A small image classifier, trained from scratch: width 256, held-out accuracy 96%.
Rows from block 4 of a small image classifier, named by matrix and row number. Rows with one number belong to one neuron. Each number is 128 + 24 x the weight over its row's rms, rounded and kept within 0 to 255. All counts start at 0. Numbers have three digits each.
After each neuron's rows are labels from the 100 images, of 14976, where the neuron reaches its highest value: "strongest on" is what is common among them; "colour at peak" is the nearest of a few named colours to the mean colour under the peak. Only what is clearly more common there than usual is listed. The data: stained colorectal tissue patches (NCT-CRC-HE-100K). In brackets: how many of the 100, against the usual share in percent.
# fc1: MLP up (model.blocks.4.mlp.fc1.weight, 1024x256), inputs 0-127
# fc2: MLP down (model.blocks.4.mlp.fc2.weight, 256x1024, transposed), outputs 0-127

fc1.561:141140142160103150148112126147134087129099121133097100134103119142116136098114147141126155075134138153098139179144108118124092087114152139098127097113154123108127168118174130123125111099125203121134138129152100122060133132146173154125128169115128089107127157146103199125071127127181159165147133113128141106144121141116128147129147154080138148120121095141126130149117106125068135123112
fc2.561:136093123151103169107138107089133132140148137129139166137105127096134077154125129114127138062129143110136111095115157100115127085075146158115181149119128122098096161153100135090121089117125112126155140160152106113078142067125140174187139138154126130130150143124132094170096142082153150165112127124105140128152113097114168124114101208125145181137126104160124127143123131133138155115108
strongest on: tissue: adipose tissue (97 vs 10.3)
colour at peak: white (100 vs 25.5)

fc1.74:104127139145122169111160110175100152127125118103128105159141146145121131116127165122121099143178163157148142127110143097170081114108136116116123110144165160136091141110154115115118131088093151102148106171105099168124146145144150160092134141118091113125081087184108149115137096135146179137151149113096186151156129171123150148110118133121108122162117086133103138128123162105151115172121
fc2.74:141143121154089161143071114138111133132139102166086138074090139075148150143136145111147151119152137101118108148155163094127100138159145135117149095148180122116183094081126164109083120133104133105133113143113139134148139122120113146134135150110084140123131125127109141114124132088123110155102100117138102126140130100072170154129127090099105141115097129095133088141133103125137129144117
strongest on: tissue: lymphocytes (100 vs 11.5)
colour at peak: brown (89 vs 11.6)

fc1.291:140121108190132129103151134116128114114086098171103144140149115122157119154121092115092096133113165111144163164096127111144101174122142149107138122167141132147117153120156125159144089120114150107123132160134149142125114118107125131117179143115070146142089118075137158115140112116110121092100081129124135132114171145139107113130101087137135160150153103117085144127088122138149106145137
fc2.291:122145140138122131135133117120133125136134126064129095164152089127109123128108117130173148080141104147136091136174120129083146154158150164122132123148140158129113109143104112100106137127121138138109132121126163133135122083110147133103136136080142149133105113132168097117143114140134148130124114091090144183150147154106075134156191133091129082138129141092123088149114133117134141121168
strongest on: tissue: normal colon mucosa (78 vs 8.5)
colour at peak: pink (90 vs 39.2)

fc1.245:130154148118155124083101110147157142131121117098127151139093117135155134135136077158144116130122132156094132147155150124095118118131093127124106109091138111125126129154155155121169121122140150120146136136126136168054128078130148140125092154131168086131116140121113168119121103167148159130165093119158155086140103141068142151113143143154161152094124104092102150143089110107127172108134
fc2.245:088119139133116147123162126118146125130086141131083125137127117120125109085132139118157125113122169103103090134119112126163153112032128137129144163097126115087096100170114123103153153106104116114092124113142101155116121119120121106144129138150132113156128169137146102147110171137159125176102147130142143106129091126137184138168124162137104173118142125124154124119111128143177134118112
strongest on: tissue: adipose tissue (98 vs 10.3)
colour at peak: white (98 vs 25.5)

fc1.27:111133127116083135062120179095115129140134141137137157102086178139096090129143141120133151125150113094122156154123115147123159163162153122130101117135128160112120112180138137103161161097131119127172116167140186113098094145126141078111139152121130124090151142141115146130147153125139179105097169107111198091126096110123115160055126110130109135114125143114105128124108153145150146108129
fc2.27:120168120099142125133120102081113114128090182098128119114137088132114137156166161161136150104112135103109114134120134100115120161103120109153102176123130132115144137106139102095155169128162101169112135086160116100108095128170129123127102163116131112156151156118124129123120147104126079136099117104099141131113124131102126161125159091151154074100152135125164137104144153157137128096130
strongest on: tissue: debris (46 vs 11.1); tissue: normal colon mucosa (25 vs 8.5)
colour at peak: black (36 vs 0.3)

fc1.51:148117105099128131148129127120130129115122127152170100145078099150065125150135131178119106125132103113142155116122128103104143126071085164085139103134146108140124132109168137119152130139140131132111106114140109107150135122092089134173120139137149109141076086166114120103102153106136153122101172118171103140132131120096081172136154122127133140152108084148139103132127110141117133158155
fc2.51:120129122139128150085139119159139133139113138153149096130142116098126155095144138126145137143145156108144158134118106088104157148107113171100167176111139116122160131165161086138166139105136149107122103103107135116123108139093079139122151103093138122106108137106140089112106063077123118114137117115128099118133132125130110159130102121128094155141131132080137114151167149134116103140093
strongest on: tissue: normal colon mucosa (58 vs 8.5); tissue: mucus (31 vs 9.1)
colour at peak: pink (92 vs 39.2)

fc1.292:149136112156148142115099135141132112130111110132138138112125140104150134112142092129126135112102092097103111120134151136081142128126096125135156095122105182121137065165163101127117124121132125115164131067117115165150099106152158115130089136084155122108135110130139141101112120115143139158127144132126121175100139124136115147091101103074144107116145113097100118151147106146128123138105
fc2.292:098144173116160094136112100086107145142130115126091107122157130094136156153118106142118183142171117103139124102156120141132141151138110157115104130123143143114113100172116143118094131140154161121076141121165149103125112140083153153144159101187161139144108144108126126109145109138126134155153163109087167107141149119127130112069072130147143108160097146167109127132093167130131117091145
strongest on: tissue: tumour epithelium (91 vs 14.8)
colour at peak: grey (48 vs 21.5)

fc1.630:069124107117137147075144118090140108127106124113161107116121119153122139096154101146101146140170139146111149104160134141109114167118096087180159143129141113114114108122191135136153137131150201101098185109097133158081115132146155145124144119141133169131133096127115153143112116158123147122148111163138111116150120138125133124116145078142110099150096137125151085104094079088163125119129
fc2.630:122101123137116122132089140158155131120151131082122133126120099141115090130136104143157144111067174192135138120151110152114143143141135195079137098137102163138104094112098175172129130129118134127116146119125132118109108143129167132105145125155152145120102116137123095081162115097111087114136098153100074123112124130128140124138163136132132180132155115141148110120108103173096150133121
strongest on: tissue: lymphocytes (43 vs 11.5)
colour at peak: brown (44 vs 11.6)

fc1.448:139127129152086115095105086093091092108109118176113194156130141117129079106115162070117159167107143122135101059164170122111167110136117095120171099100138138116125143130133147130158156133140098130156141110140120107168141143123118128145159104106123104105080100112171132107116142099149142107136086142077169117137144128153094114147138109148119160106134122111146129119157102120128097135163
fc2.448:129080125107130151115113106124113136149141146137135097134128087169087130103106180081102140108097129151154167136174126142120169137134093133116088101126116127124126141093110174153114134132128129113125127090171158120125108135147138118065135203103153142126083125123135171101157153133132114127155110144140160129097150181132125078123097136173121182099126125149088131125125127097111100182168
strongest on: tissue: adipose tissue (49 vs 10.3); tissue: normal colon mucosa (25 vs 8.5)
colour at peak: white (79 vs 25.5)

fc1.272:153122055139133094122134165121131113161163108146119129074122088132132163131090155141121138147126081105150112105132109123081132126162158111137123133142099098132114139159116145107155132152148138105201129134125123135134152150136143102126132148097099125107121174133146122111112140091139093165122135122103130138115134150151156118143131136163178114131118123146153127109143109153068137066094
fc2.272:105140133122141093134125126100132132132076145143117144134127109155147125144093135121125153155168152122151181112166094150164122099128131119144134133070148101110137138121131120117136174163119152158106124164126101099134106111083129154097098155123112168135138136118127148126109198126125154143142127125173159084139114117121138146141147140135160109143148135144122144125124169153141138170117
strongest on: tissue: debris (56 vs 11.1); tissue: mucus (42 vs 9.1)
colour at peak: pink (96 vs 39.2)

fc1.666:167111114104116118126161107137157118147147149133136119094158128118139119120108109100129165117126153144126106149164158173155121151130157108098111124099123140124130185122172147139132102104142145078153126089143131118164132116146114116111110114133122123135124121147081109098149073090108109112101112125122140105091113170120114163109116111142148137140147122131128136120125119116147129157140
fc2.666:152090146152111114134131096113138126111091144091147105124131116160120150175118145135140118180133127137140138101068136130128160130113097126185114170117110125130105136114107128157119189121145127132109145132123141134099141126146116145115126126123130113118169134112134168114097133142075129109097143132117158107119159129149110159126152109078127139151132119148113132132118126139152175128086
strongest on: tissue: normal colon mucosa (90 vs 8.5)
colour at peak: grey (89 vs 21.5)

fc1.108:116139102102140143128149168129095132151128138140106152109133141105146142176125127160110144117146149106090154146119169122159165151127154118124091115189174137118135162122145136149124144112170083153140132164147166034095139124160142146087106155151140129097156084124096091156121148138105126113127143144164123111100114115092124143130136131105107153115112114152105147109120121133124123156111
fc2.108:139170156124148119099154138138111160142143145118131165136109153097126137090112117135112148135135166147130115117118094082113150130155132136103084154145123157123125143157115095153168157124116135116155136137126126110163129080136112131121153104202091103163176123126100081103111121147141127104123158090122118150135111161107131130099140118116151103146134154123119105117119143121113114147148
strongest on: tissue: debris (56 vs 11.1)
colour at peak: brown (79 vs 11.6)

fc1.398:105120158104189141120095141128147104133135114140150126153158124126113089158118159139123115138150149121147149107137097117105163132087171123142127127117126111122100133138161136126124134101077152150103165136115154088145129093142082123136078114110153139147121148142170153129103113138106138132173150140134123102133137150137152134159084092113129122190149132132146149151140101132150149180150
fc2.398:176153173133106128137137098130157115122146116125158093112106087120122167124143111146093106150118127111135148131126137150077131132158107147170085196111112106112143127125123126154179139106111125111097137104149131190124095123141123135101084166121115144141110084089094118137172091142107105152139113102105102149138121120114098146150102131134137156134130109120100146129148145122142159081112
strongest on: tissue: normal colon mucosa (59 vs 8.5); tissue: mucus (26 vs 9.1)
colour at peak: pink (70 vs 39.2)

fc1.91:130145120087124135110154138118133147129142147111152132104155133112090171109065126118089109164123077119113139167135132106149127105138119121138134129146101059133116131117146107105158141136122139133169142147103129142124082122160134084163079131106131121142095100116114138158140108134130106117159133150111129117173158136136141121093107115136177147127157114119101115150130129197124100128099
fc2.91:124152108183128105130104150108115133128094145149158158140129126133094074135152131115158109123123095142133115160088120119174163142130121163153117121141149141138135149149077155122100155131111139100120114182099127109115139143139156167140122173106129128136117127136122128110134146090133149117124164093114116128111146129129155093162104137153088121111134090142132163119117143137121087140132
strongest on: tissue: cancer-associated stroma (55 vs 10.7)
colour at peak: pink (88 vs 39.2)

fc1.191:151150155106160132155119104119183091124104132121088119127107125110148160133132118153134131106152139139104135123110099168108152081116147115119137079101156126137122169134182137105146163110137146106142123115119128118094147088155120117136108143097145068135122123136107167149156105131154177150105134112134131080124139135119112126136167155109164128079125143125092135137112120118127151123145
fc2.191:106108112164098128108159139074135139140104137130121176147119095116129103133076137126122137110107114122111090105102139114126146084069103109123150163099131096096119142143103145077155124116125109127100132127161085135122165087117136161149122123171113146167112139106123078147109167109127129138101159122103148119144110133125170141160099172147099150106145142134133122128112119135179096133107
strongest on: tissue: adipose tissue (100 vs 10.3)
colour at peak: white (100 vs 25.5)

fc1.352:086108126101115139087086154125122122128150087112102087133063125102114121106146139098133145093185113136135156073114116134127105158095139140101128141167126157140130117121163127145147181130150105138120148094166137076144145133125130115181124128132160130100089158128151167157109162119122129108108136125132133121131125111155131157122127127173150165152110115112160161155080125162136162149143
fc2.352:090157156129094160149108136141146170118160139110115099101133106153135143132102138101121144170125148122153097117094149148114144086098088137100120172121118095092158142176109124131132155119157122134068137124115150095156112101156076173192130093152144078147096159126121116115125128105153106111105115148122164083146158104103120140136155077132073145165109144137161158134130096141128102100165
strongest on: tissue: tumour epithelium (79 vs 14.8)
colour at peak: grey (45 vs 21.5)

fc1.498:113135124109117151107180121111127150135139130115119133120150144130082113099150175089103175106089158085136130153121126113107107121101145159125128123129135126129077135107136119102122122126131120120096124112141163117100141168151159119116091135113146110092089128121159114136138105120117143101104138172093152104105136107134102160111162124112098152140077144099119116112110118146122177122114
fc2.498:134183127145120130109093134139086149113178110140101063113125087154106126119115103146128107091092112102143139110121144143125114132161152144146090158160169108147174095125101122119101192105156142130102144119170140172122075123148103133150136135147087133105126103127109157136152150133097139122129170127138089132109172147100142082117129138106116083110130098117124154123115162166163140107176
strongest on: tissue: debris (40 vs 11.1); tissue: smooth muscle (37 vs 13.6)
colour at peak: pink (100 vs 39.2)

fc1.385:138145158123130128127124148102119121152123109132128124146135130108147122160149163151105115132113132134134154123137125102117131160124114128106138117126166078138121161122134099139142156126136162085085166127142119112132080130123156170059114158086072143153154115110088109111111111138113141119163123116134118101137116191177117146152164152079148097161172088085156093095141101124139095160151
fc2.385:149107098125153135066108135137157093159130162096126123120140107100128146129138080119106159196116129146086166133125097145139114162169153151118127160085114155154133145100128129102144132090112164124106139071122112100097139157110164130106121119170128145135099119125137171140160134093100114078124101113132126103090131137109112100142172129143147127163178110137150134126091153114113085152149
strongest on: tissue: adipose tissue (57 vs 10.3)
colour at peak: pink (95 vs 39.2)

fc1.745:094084140125088136123139117131119126146158150097097125122094113139118133134125112144115122114160145150139146129134130131082140109137117143153109117149113098116128111116179117142093170149126113091111109137125126127091153104142141102123098105154164100106144117111164155182115110162087141079169137080101116112111142141129115110113124158168135103168136135138119113102114134118138128119156
fc2.745:117148098168160147145101115133110114134138099156117111101138124097118105105129171140113134108117161141146098096099117160127112082142114155124102082123111140160090072116094107140116157135099144158127119162127119134133123136178124129129137081131139139148096112128103062133127147127152085110156130129139131138113140159072061130145178076115142144116147130147117103143110072115141109121115
strongest on: tissue: adipose tissue (61 vs 10.3)
colour at peak: pink (77 vs 39.2)

fc1.75:135144102167116081156162127125113131154088104146117161136157121145149142130129163140129114134148141118124123172136099148129122094129130132139131138120120100072145188106090138135075108075200136140133143131138146144104107145151125129110151134088128073133141143111106121127108103128170142121107148114099151121125146126102172138106138100053114123145120078138127136143153133151099137100155
fc2.75:136124126119110125124154119121146113160166106134160114146119142065124120172122129130137143115121125150103110126158122129128156087117150121118147113126109137117119156105120155138147119134129123110151152138162120104101156135108152138132139146138078158108124086142082131128096129101133122162110112114117158139154138105066151170105073110142146117141159137137119118122116090120172182138094
strongest on: tissue: tumour epithelium (59 vs 14.8); tissue: mucus (25 vs 9.1)
colour at peak: purple (48 vs 1.4); brown (33 vs 11.6)

fc1.151:083089104118183129108155093165110166114139133142118126147162156132103069114154130126157099139105151147092118122127123113132124117087135139136136092104149091147141117128103132079106183095120110177124108168105118072086164148135135102100163117107095126098104108160108136129121116096148109106124142105155140122184086109138147128108112157122128090126127151162099121109151158163153155082148
fc2.151:129112111136116141115135109143130139160116143130121076144145112079113085108150132128123115135192116132109133113079203081129110125116109133104145097102134160090176134111171152152164116114125084125120133127135127079147121115104132112078174122120106098102105142154148104161140125120127120145134084128091082182156134150098140115126135148119120152126148139124144166143108115128168107139115
strongest on: tissue: lymphocytes (59 vs 11.5)
colour at peak: brown (43 vs 11.6)

fc1.556:159124171148122157152101099100169085145101107098169130175093183173120152141118128140091148146166144121135113119146135176146123131126130060120135121123155140142162113075118147077103147146148147086112102151133124109131160145123136135105112122118139112131092139140172106164108102163108134114144110077119110178107114111118132088112130135107097111149095089146132137160138135090114152151097
fc2.556:134094155136131132145127085138110143135146142118144151147086130135098128105073140117094164131113130131142173146166168107132165161130091117132136090089118143130090132097154151118109089138110138127148151125091120109127144106134127148102119097170155173148134121098119115078129107148149142128107072128113139163103107136119140115096096164126132127130133130128123134119161146086121158152086
strongest on: tissue: lymphocytes (100 vs 11.5)
colour at peak: grey (57 vs 21.5); brown (42 vs 11.6)

fc1.592:115118144170101131120138159106145130103111146126150154059098138140140113144126103129135156124131105085102091109103144092119092155103099096114120149158149166133155136133120128150124147151131103153194118129143137143120106093147121105144093097145161108126180149138128136133131128130107143097097155119095149132095102142164104122112122111069172151118151102086148145137086139129121162156089
fc2.592:114177160132157107123144098113095117145153174133109135108138179155111119136160107160134151161173106127097130140120147109147137127139101111122108146104153146165110151129119109089113138105150176120091119144134172105154134139095111094138131119144109124116123154126113098156111132109134175140108159104134146105152156087111125100111102109137081119110113120127149135123137139129126093145129
strongest on: tissue: tumour epithelium (53 vs 14.8); tissue: normal colon mucosa (27 vs 8.5)
colour at peak: brown (49 vs 11.6); black (44 vs 0.3)

fc1.93:129122109149126106103134117064129149118140113111124139179144145127128099124136148133105118115135136131095112086091159100138120145096156129153161053128178097137120165123108122112124115131077119137139112087167120150130104121117123156102130140129144128127133110149132113093137142154155133115128150130152122127147123181129126081141164130170114110119139128136082134141146110143193135143074
fc2.93:129108153090125162131154130191160114115127124130064149106105093116157139177136116131112115145122131111119135142148131115074125144144157148128143136132143125096156097086155161122165128133138147101109124161116170090133140139139151126132111164083149115111125096098120130122142062123109135120157103139139070153130111141138151118158152130131151141152143089125105131147095130135085164133142
strongest on: tissue: lymphocytes (100 vs 11.5)
colour at peak: brown (75 vs 11.6)

fc1.393:098147106145113134134164097105122142110160139162134159153103139136171106093185141128099171121141126075159123169109157149118110122173090102122142146158143120086134122133138093101165151134064106125140094161116150153110120190119113072101126148103104110145143143113148107106133146080096095131067089125116101128110122100110141107122155111112146134093154126116139109115125120083113119122109
fc2.393:116114088111108140142141121149113114164104133131109111131076109125115086098131105104149112134110097154165138112168148097114129122146110148107148137115159152121112106134167117103104121130119141154085097181116162137183153139143146130149165133204132158131130124103138127142103122138152123126179148137149113162117144177131105066118100134096113142143116083113143122121114133139162151141133
strongest on: tissue: tumour epithelium (43 vs 14.8); tissue: normal colon mucosa (35 vs 8.5)
colour at peak: brown (54 vs 11.6)

fc1.246:123122157135137079164118120112117131157153099126145141148141128128132111138119096147062095165117099113154123110102091130167156104150119128113165116136139117128157161106130081122160113157133137113199177124163150095128117146101107131156103131129124125159143120134168104126147107110083134159128142176136097151139073112109118185072074122091123119141122162127139158090154094101078152101112
fc2.246:131136194123067130073144134096150111089129118138147125109147154087143124133122086116103108105152096103107121152108105122143140116105103092154137099105125112125129151121147148095109116130090149121094157163070098096143085141137161141146147156167149092156166138087096120162152125106106161123108121115131115116122109114126159109135122144146179182117131126129110143150138131112116181130091
strongest on: tissue: normal colon mucosa (87 vs 8.5)
colour at peak: pink (77 vs 39.2)

fc1.199:150145140134140127119110150088118168121115118107100111124158139113121133098114122102100115130143079157126119130122134101107118122126161106084130170162087113128088100135172140119142114146086149123111146099137136114168108145154112088088133074152088134112117145138165139123132131142119128157163147130138172154092080148127134142116137123108132095091138095154159081177119151129108143089094
fc2.199:189156128142100111102146124123109117148058116105121094097134122172119125067115124116123138157154140141154115104123161140090131106096136113127131169158157123105101134112088151125089141116114196157109142089078096131085107106131132110096100138169110158134149119120174169096103111149144105126127130157138133112123122157123135140124079101099175097122110122131157155093111144133136183141130
strongest on: tissue: tumour epithelium (38 vs 14.8); tissue: debris (29 vs 11.1)
colour at peak: pink (79 vs 39.2)

fc1.600:142139087107114154119132131103134112165106116119167152139145123131134116134131112157159123135148154152140147146120118113099119133124101138156117110144123132114096123119138162188108146142097132115133145131124125143142059151105122136133121122146130139111085115173117085110134140123120153117095126100191119121139121177087126145113110139149136123108178140115165083134140094097154144160104
fc2.600:116131167140160155125152116131163134106134135111138107117096103131122112102120127106146123125106140143132124160080074135130113122115101122111136163157147104185131134115100129125123108109116110108149113176174105088154149126115146109137144170166133117126148094136126164145135092092132168154110138128106125134128142136132139163177157169130133108135118133095135173141061125143086120104144
strongest on: tissue: lymphocytes (91 vs 11.5)
colour at peak: grey (73 vs 21.5)

fc1.416:131131147142121133129169081147151128143130132137138141122164158123131131133132140139102140164119092158170129087108150106187110129113160128136107099111103125155133127079091134133077160110165120148093189135169121120121144144123120107116117143103106148131126090131117140082115100122132140121100113106120097148087144109108109138114113127082119156115096163125118062099103183164154139143083
fc2.416:106086116096115130139140133142135133109178157137172107096145179098119158085149127150133136136112185154124120138062132148095105143092129119172060125131132131176126117162122121093165164151095094139138113093111132140119109079135161106132141099091128146189108125173112132131163095119145107080105145097142147106134109130147063133117117147132092081091148100106172135145158128126112160095116
strongest on: tissue: cancer-associated stroma (66 vs 10.7)
colour at peak: pink (82 vs 39.2)

fc1.684:079142088137092096117137155148124114112179113114105144131125159130156165132080083151142154176148120144123095133147150155136124145082115143129144143118128148093161124165133167141128167099150098155158135141131160103151117117119162154111129122115159200168139140169105111140151127150109086139124132105126153121152138114071135106102114179131106125123162172134117094173138125107095109104119
fc2.684:169102160083128115118128112110160132088090135132115116140145119103140094153134091118127113077135110103146138115125148157175128129147147113143121134119112124113184159174127155120180129126094140144135140156104127141132148135092122131058139125158147089124175138142099133137122157152140145148125118117120118107148112127073156122131155150112151141121139176141147133144166117123099144175149
strongest on: tissue: debris (52 vs 11.1)
colour at peak: brown (88 vs 11.6)

fc1.114:100114087149132140101128110126123115114122135108121128142161108162124109139107128114113122126124145167127161109144154141149128108174158149126125072127097110162167102176118128126111107094162139120136160135130098132185079167126145148174138145090079136121130110128125104086078140142093149117158080121109126130140114123168136142154135126131127126160171107168130134118142139123138104117144
fc2.114:152105128072133139115140122070066111111111141115099100108127108151141184109109152130108133131084171124119140121184102192111187137129133150134135146091139081123108119136125074191151172144135123128111132151143116136101107116131146117115116141094139176126130131158136147087136119185112129093152130155119145116121093134139075132154116130165130115127122105119152149105128153149150098122109
strongest on: tissue: cancer-associated stroma (43 vs 10.7); tissue: lymphocytes (35 vs 11.5)
colour at peak: grey (46 vs 21.5)

fc1.583:144093113134131120107138136113185129141132113108153139118089136170137120152117108104081118136143112165146146102132111130138121131143107158174100127114103135146119139118186160094134158122122138104114144122103128168098138187139129092200115094148137121121169161119134107098148132097124160125121124156124147152154127149127116093125101126149097135125129141120164109117138135152109093130150
fc2.583:141134139091078210126110109118119133107157129111138115145139077158133136081121130102159117105126121110130144142115091139127137132109117101170125137164137136190148107117132141133089109159136148128134128107130071118144137128134107089139106125135123153115132098124166154149176094122116113119127110147114123122114101137122154105145146160153119122100114110122092123157112035135151148120160
strongest on: tissue: cancer-associated stroma (49 vs 10.7)
colour at peak: pink (87 vs 39.2)

fc1.619:091104133129135147119142087059138173155105133109128152118117107100143170105140117146122115160114115128116138139111143136140105113132115192138132113152094083125114100157111128141156108131145095155150147140099128155095117150143180158105102145103119135149106127113129139146122083126140144141137144117119150128081118131123147127135144163159090122083121150141137135111140165151137147113112
fc2.619:121111125117123124145130116121139125107152136121143149126079120160092137070118157100121148134140105109094128165134077126132169127152143115108100114151124087162125185126059086124149145142111151125141130158126117116135108140158144100113124130138105154101135129083148127132104168202116156089115079118134141135124125109128120122160159115170158142144136128098122120111158157155137139109127
strongest on: tissue: cancer-associated stroma (68 vs 10.7)
colour at peak: pink (89 vs 39.2)

fc1.689:078121086127122115115083115140146139124131066168152102124162097130170133160107114113114118094098165128154116179145122121146129109130128118079174086121138111212150142145092090093154085132082126115099134076122084117138083119170100138117113157131091126125131140120110096102086102131119103135086116086139123144115122094157127133085143108159147130124187090118125117180142106137103138125133
fc2.689:114132148111061186103113141128046136104159107096141126102124126142105113103108153132148141143098125179116094103136122151098113119107138076109131122101130184113125119127147104126103147147131135155135120135088113158133105122125105110171104147119103155102109137148137123151134134152120141100145174114104118145113133124117143141120075083130101073103126121103146132127162120122106121126117
strongest on: tissue: tumour epithelium (47 vs 14.8)
colour at peak: pink (82 vs 39.2)

fc1.639:130136150114146130149108144090148150107110193145086107123115140102148121123159134125127144140168140148134118122126107132151132105143107093120117153143118077120068080116105128133149152168105121128129141115108166168110090124160127121131162166124105144139143109105083091144207118123135158126143134153135124158117127154131138125136154131125115096148121142132145136080100108150182121130105
fc2.639:131164126097128095076120064107094134154151124133110124114135117142089122123142094104108148150097128150128125126089074168171122180170140155125149173150142111171157123129124124108118100098132150104079135132111160077107117142127150138096104141161093157137102118115108117127117124128123106116140118132115105095113139096122095123125177153145106113152133130119147096135105096121098102107124
strongest on: tissue: adipose tissue (37 vs 10.3)
colour at peak: white (85 vs 25.5)

fc1.301:127114130153105149095119121146144121104133079133120104160124116126118097174122122111131139124092130172158105095120156161152163113119151123102157132178106087120104158120150130146139136145119177087109162146139126112169129072136055153118101117157121148117110105118138113098110108101147126144156121111110102144111063149116153132131107086125121133121168128149123094124139100146145110143147
fc2.301:153125132152099166159163108122160126136123142099146111125105077122133144125125157109113111074102139153165135107135137131139125114130098135141142177102112118115137084174148128146081141121145122165081136105114105123135123112084118117116102137138142137171111126142146143113173071097129088140102097180077101132102139112123053129162125131111109132170122128145124134099112132143104142114149
strongest on: tissue: normal colon mucosa (77 vs 8.5)
colour at peak: grey (74 vs 21.5)

fc1.22:105105114157165129113107121129131165150117170194122131137145150173137129129168188145131140096122104102163111128155064107146115101152142157145091107158149129133142209131146143123149142118100119147153159113132102146159124115128139101125125108128136118099122171127139135148097121110125118121143134090105141111092140107147148090138154110098102057110135153143130148145133116174134123101094
fc2.22:119162124106144107179163148108154130142153171083141108106112173137160100173110171142169133134175117115135147091129133160167141165136132099160151140123186119081131162172155129112121199120138159144099108136112114174135148150097110157126092152109107112120122164081155122087148140103160106188127173097108164127123162132114096148118169093117142132143111093154118143125109155147140158126145
strongest on: tissue: debris (68 vs 11.1)
colour at peak: pink (86 vs 39.2)

fc1.410:094140141148109144111118120101143166158109146121119155122133141147154138083171135137115125149163133130140162095105077113121139109120134124138123113130088089146101118134164114115124173178187119108146107135116188102081120137166066112104095150136158130106121094106133089128137114130113134163134149148134140137075138138105108185106127137125134118113117099150101092087126099108108130165142
fc2.410:136138115091140088090135140124135118123134130157161109053155127117118126113118115106095113083149108155134139142079090121136093180141112136139167151131108147143094091139121113109125148114115113124163132131144108122113103122161105134128115165177060129090087126117122133116133137127117087123136092143120131098104161150125155122126174086130150133098130133138114158169136117127146145128129
strongest on: tissue: debris (57 vs 11.1)
colour at peak: pink (79 vs 39.2)

fc1.568:138159157120133136114156156126148099114122095104141160093158128175123145137098126090061127102127120137147130098125125124138094130153145151140141099101144177124096165081154140126081112170141113125163151134141111148098119123135132123124110124155125129127145123151158143115127150182123148124113125082170148102150135196081128093126131141165114109113132136136121123134121112131151086123109
fc2.568:144133141084104097099147104130141156134119141177110127112090097152118138134113114092135096117132154134123104127125098114100103145146164102114133139110136115096151115115124149149164136124126138097132135155101117122114144132136147109150101155101187108162128142148134174104125099126147113111180097151152089139116127137126179138128163148142140201126135082125096123130146135104071165154137
strongest on: tissue: lymphocytes (97 vs 11.5)
colour at peak: grey (85 vs 21.5)

fc1.524:143128172094081130082137113105131132140131071101141117126142138153136134113125170124125156065103138130117095159115120121121144115122120127124136099122148126145119131093127123084133113121134129146104138126126131089082091120098095157122106128106125104145145094119121111093076126125102123125103117064100119111097097132090166099125124112125131154124093082114140101147125076143102133138077
fc2.524:138155127102121144115131123142086121128144111117164152106129166099079123153083132123100160167133101111135105128093166135136179121113140116134086151097083113165154136121155129113138129129089130108131124105106138148170123124125098077139094114105117156124120146150112129161159094155161150057124179110133121151144074151166147115144135135129122098122165122099175093105144136112113104099133
strongest on: tissue: tumour epithelium (65 vs 14.8)
colour at peak: pink (93 vs 39.2)

fc1.713:082142094086136104089153131116127146133097139125127126155127095154167077113103138111140114099147173133161169097114129082141072128143120113110118149125115149171127109135119142100150150118155138099090123108108103146116151131120171115151138139130084068084103105149122108164166127123137132132128159138123122110137105159130106153129113139129113173121085146109115152147152142161122092064090
fc2.713:135145116122149120161115157135178135130121133134111116103129107172120128129156110117112088162171137109101134105078146076134121135139167143137126124161115120076147092089129117135114109129100133138107141123167114156144091165128139136141095201126119127129117117146132090132154136143147086141156163114104106128141112155145121126146177133114117104151129147112185121138148111148152160101160
strongest on: tissue: lymphocytes (100 vs 11.5)
colour at peak: brown (52 vs 11.6); grey (46 vs 21.5)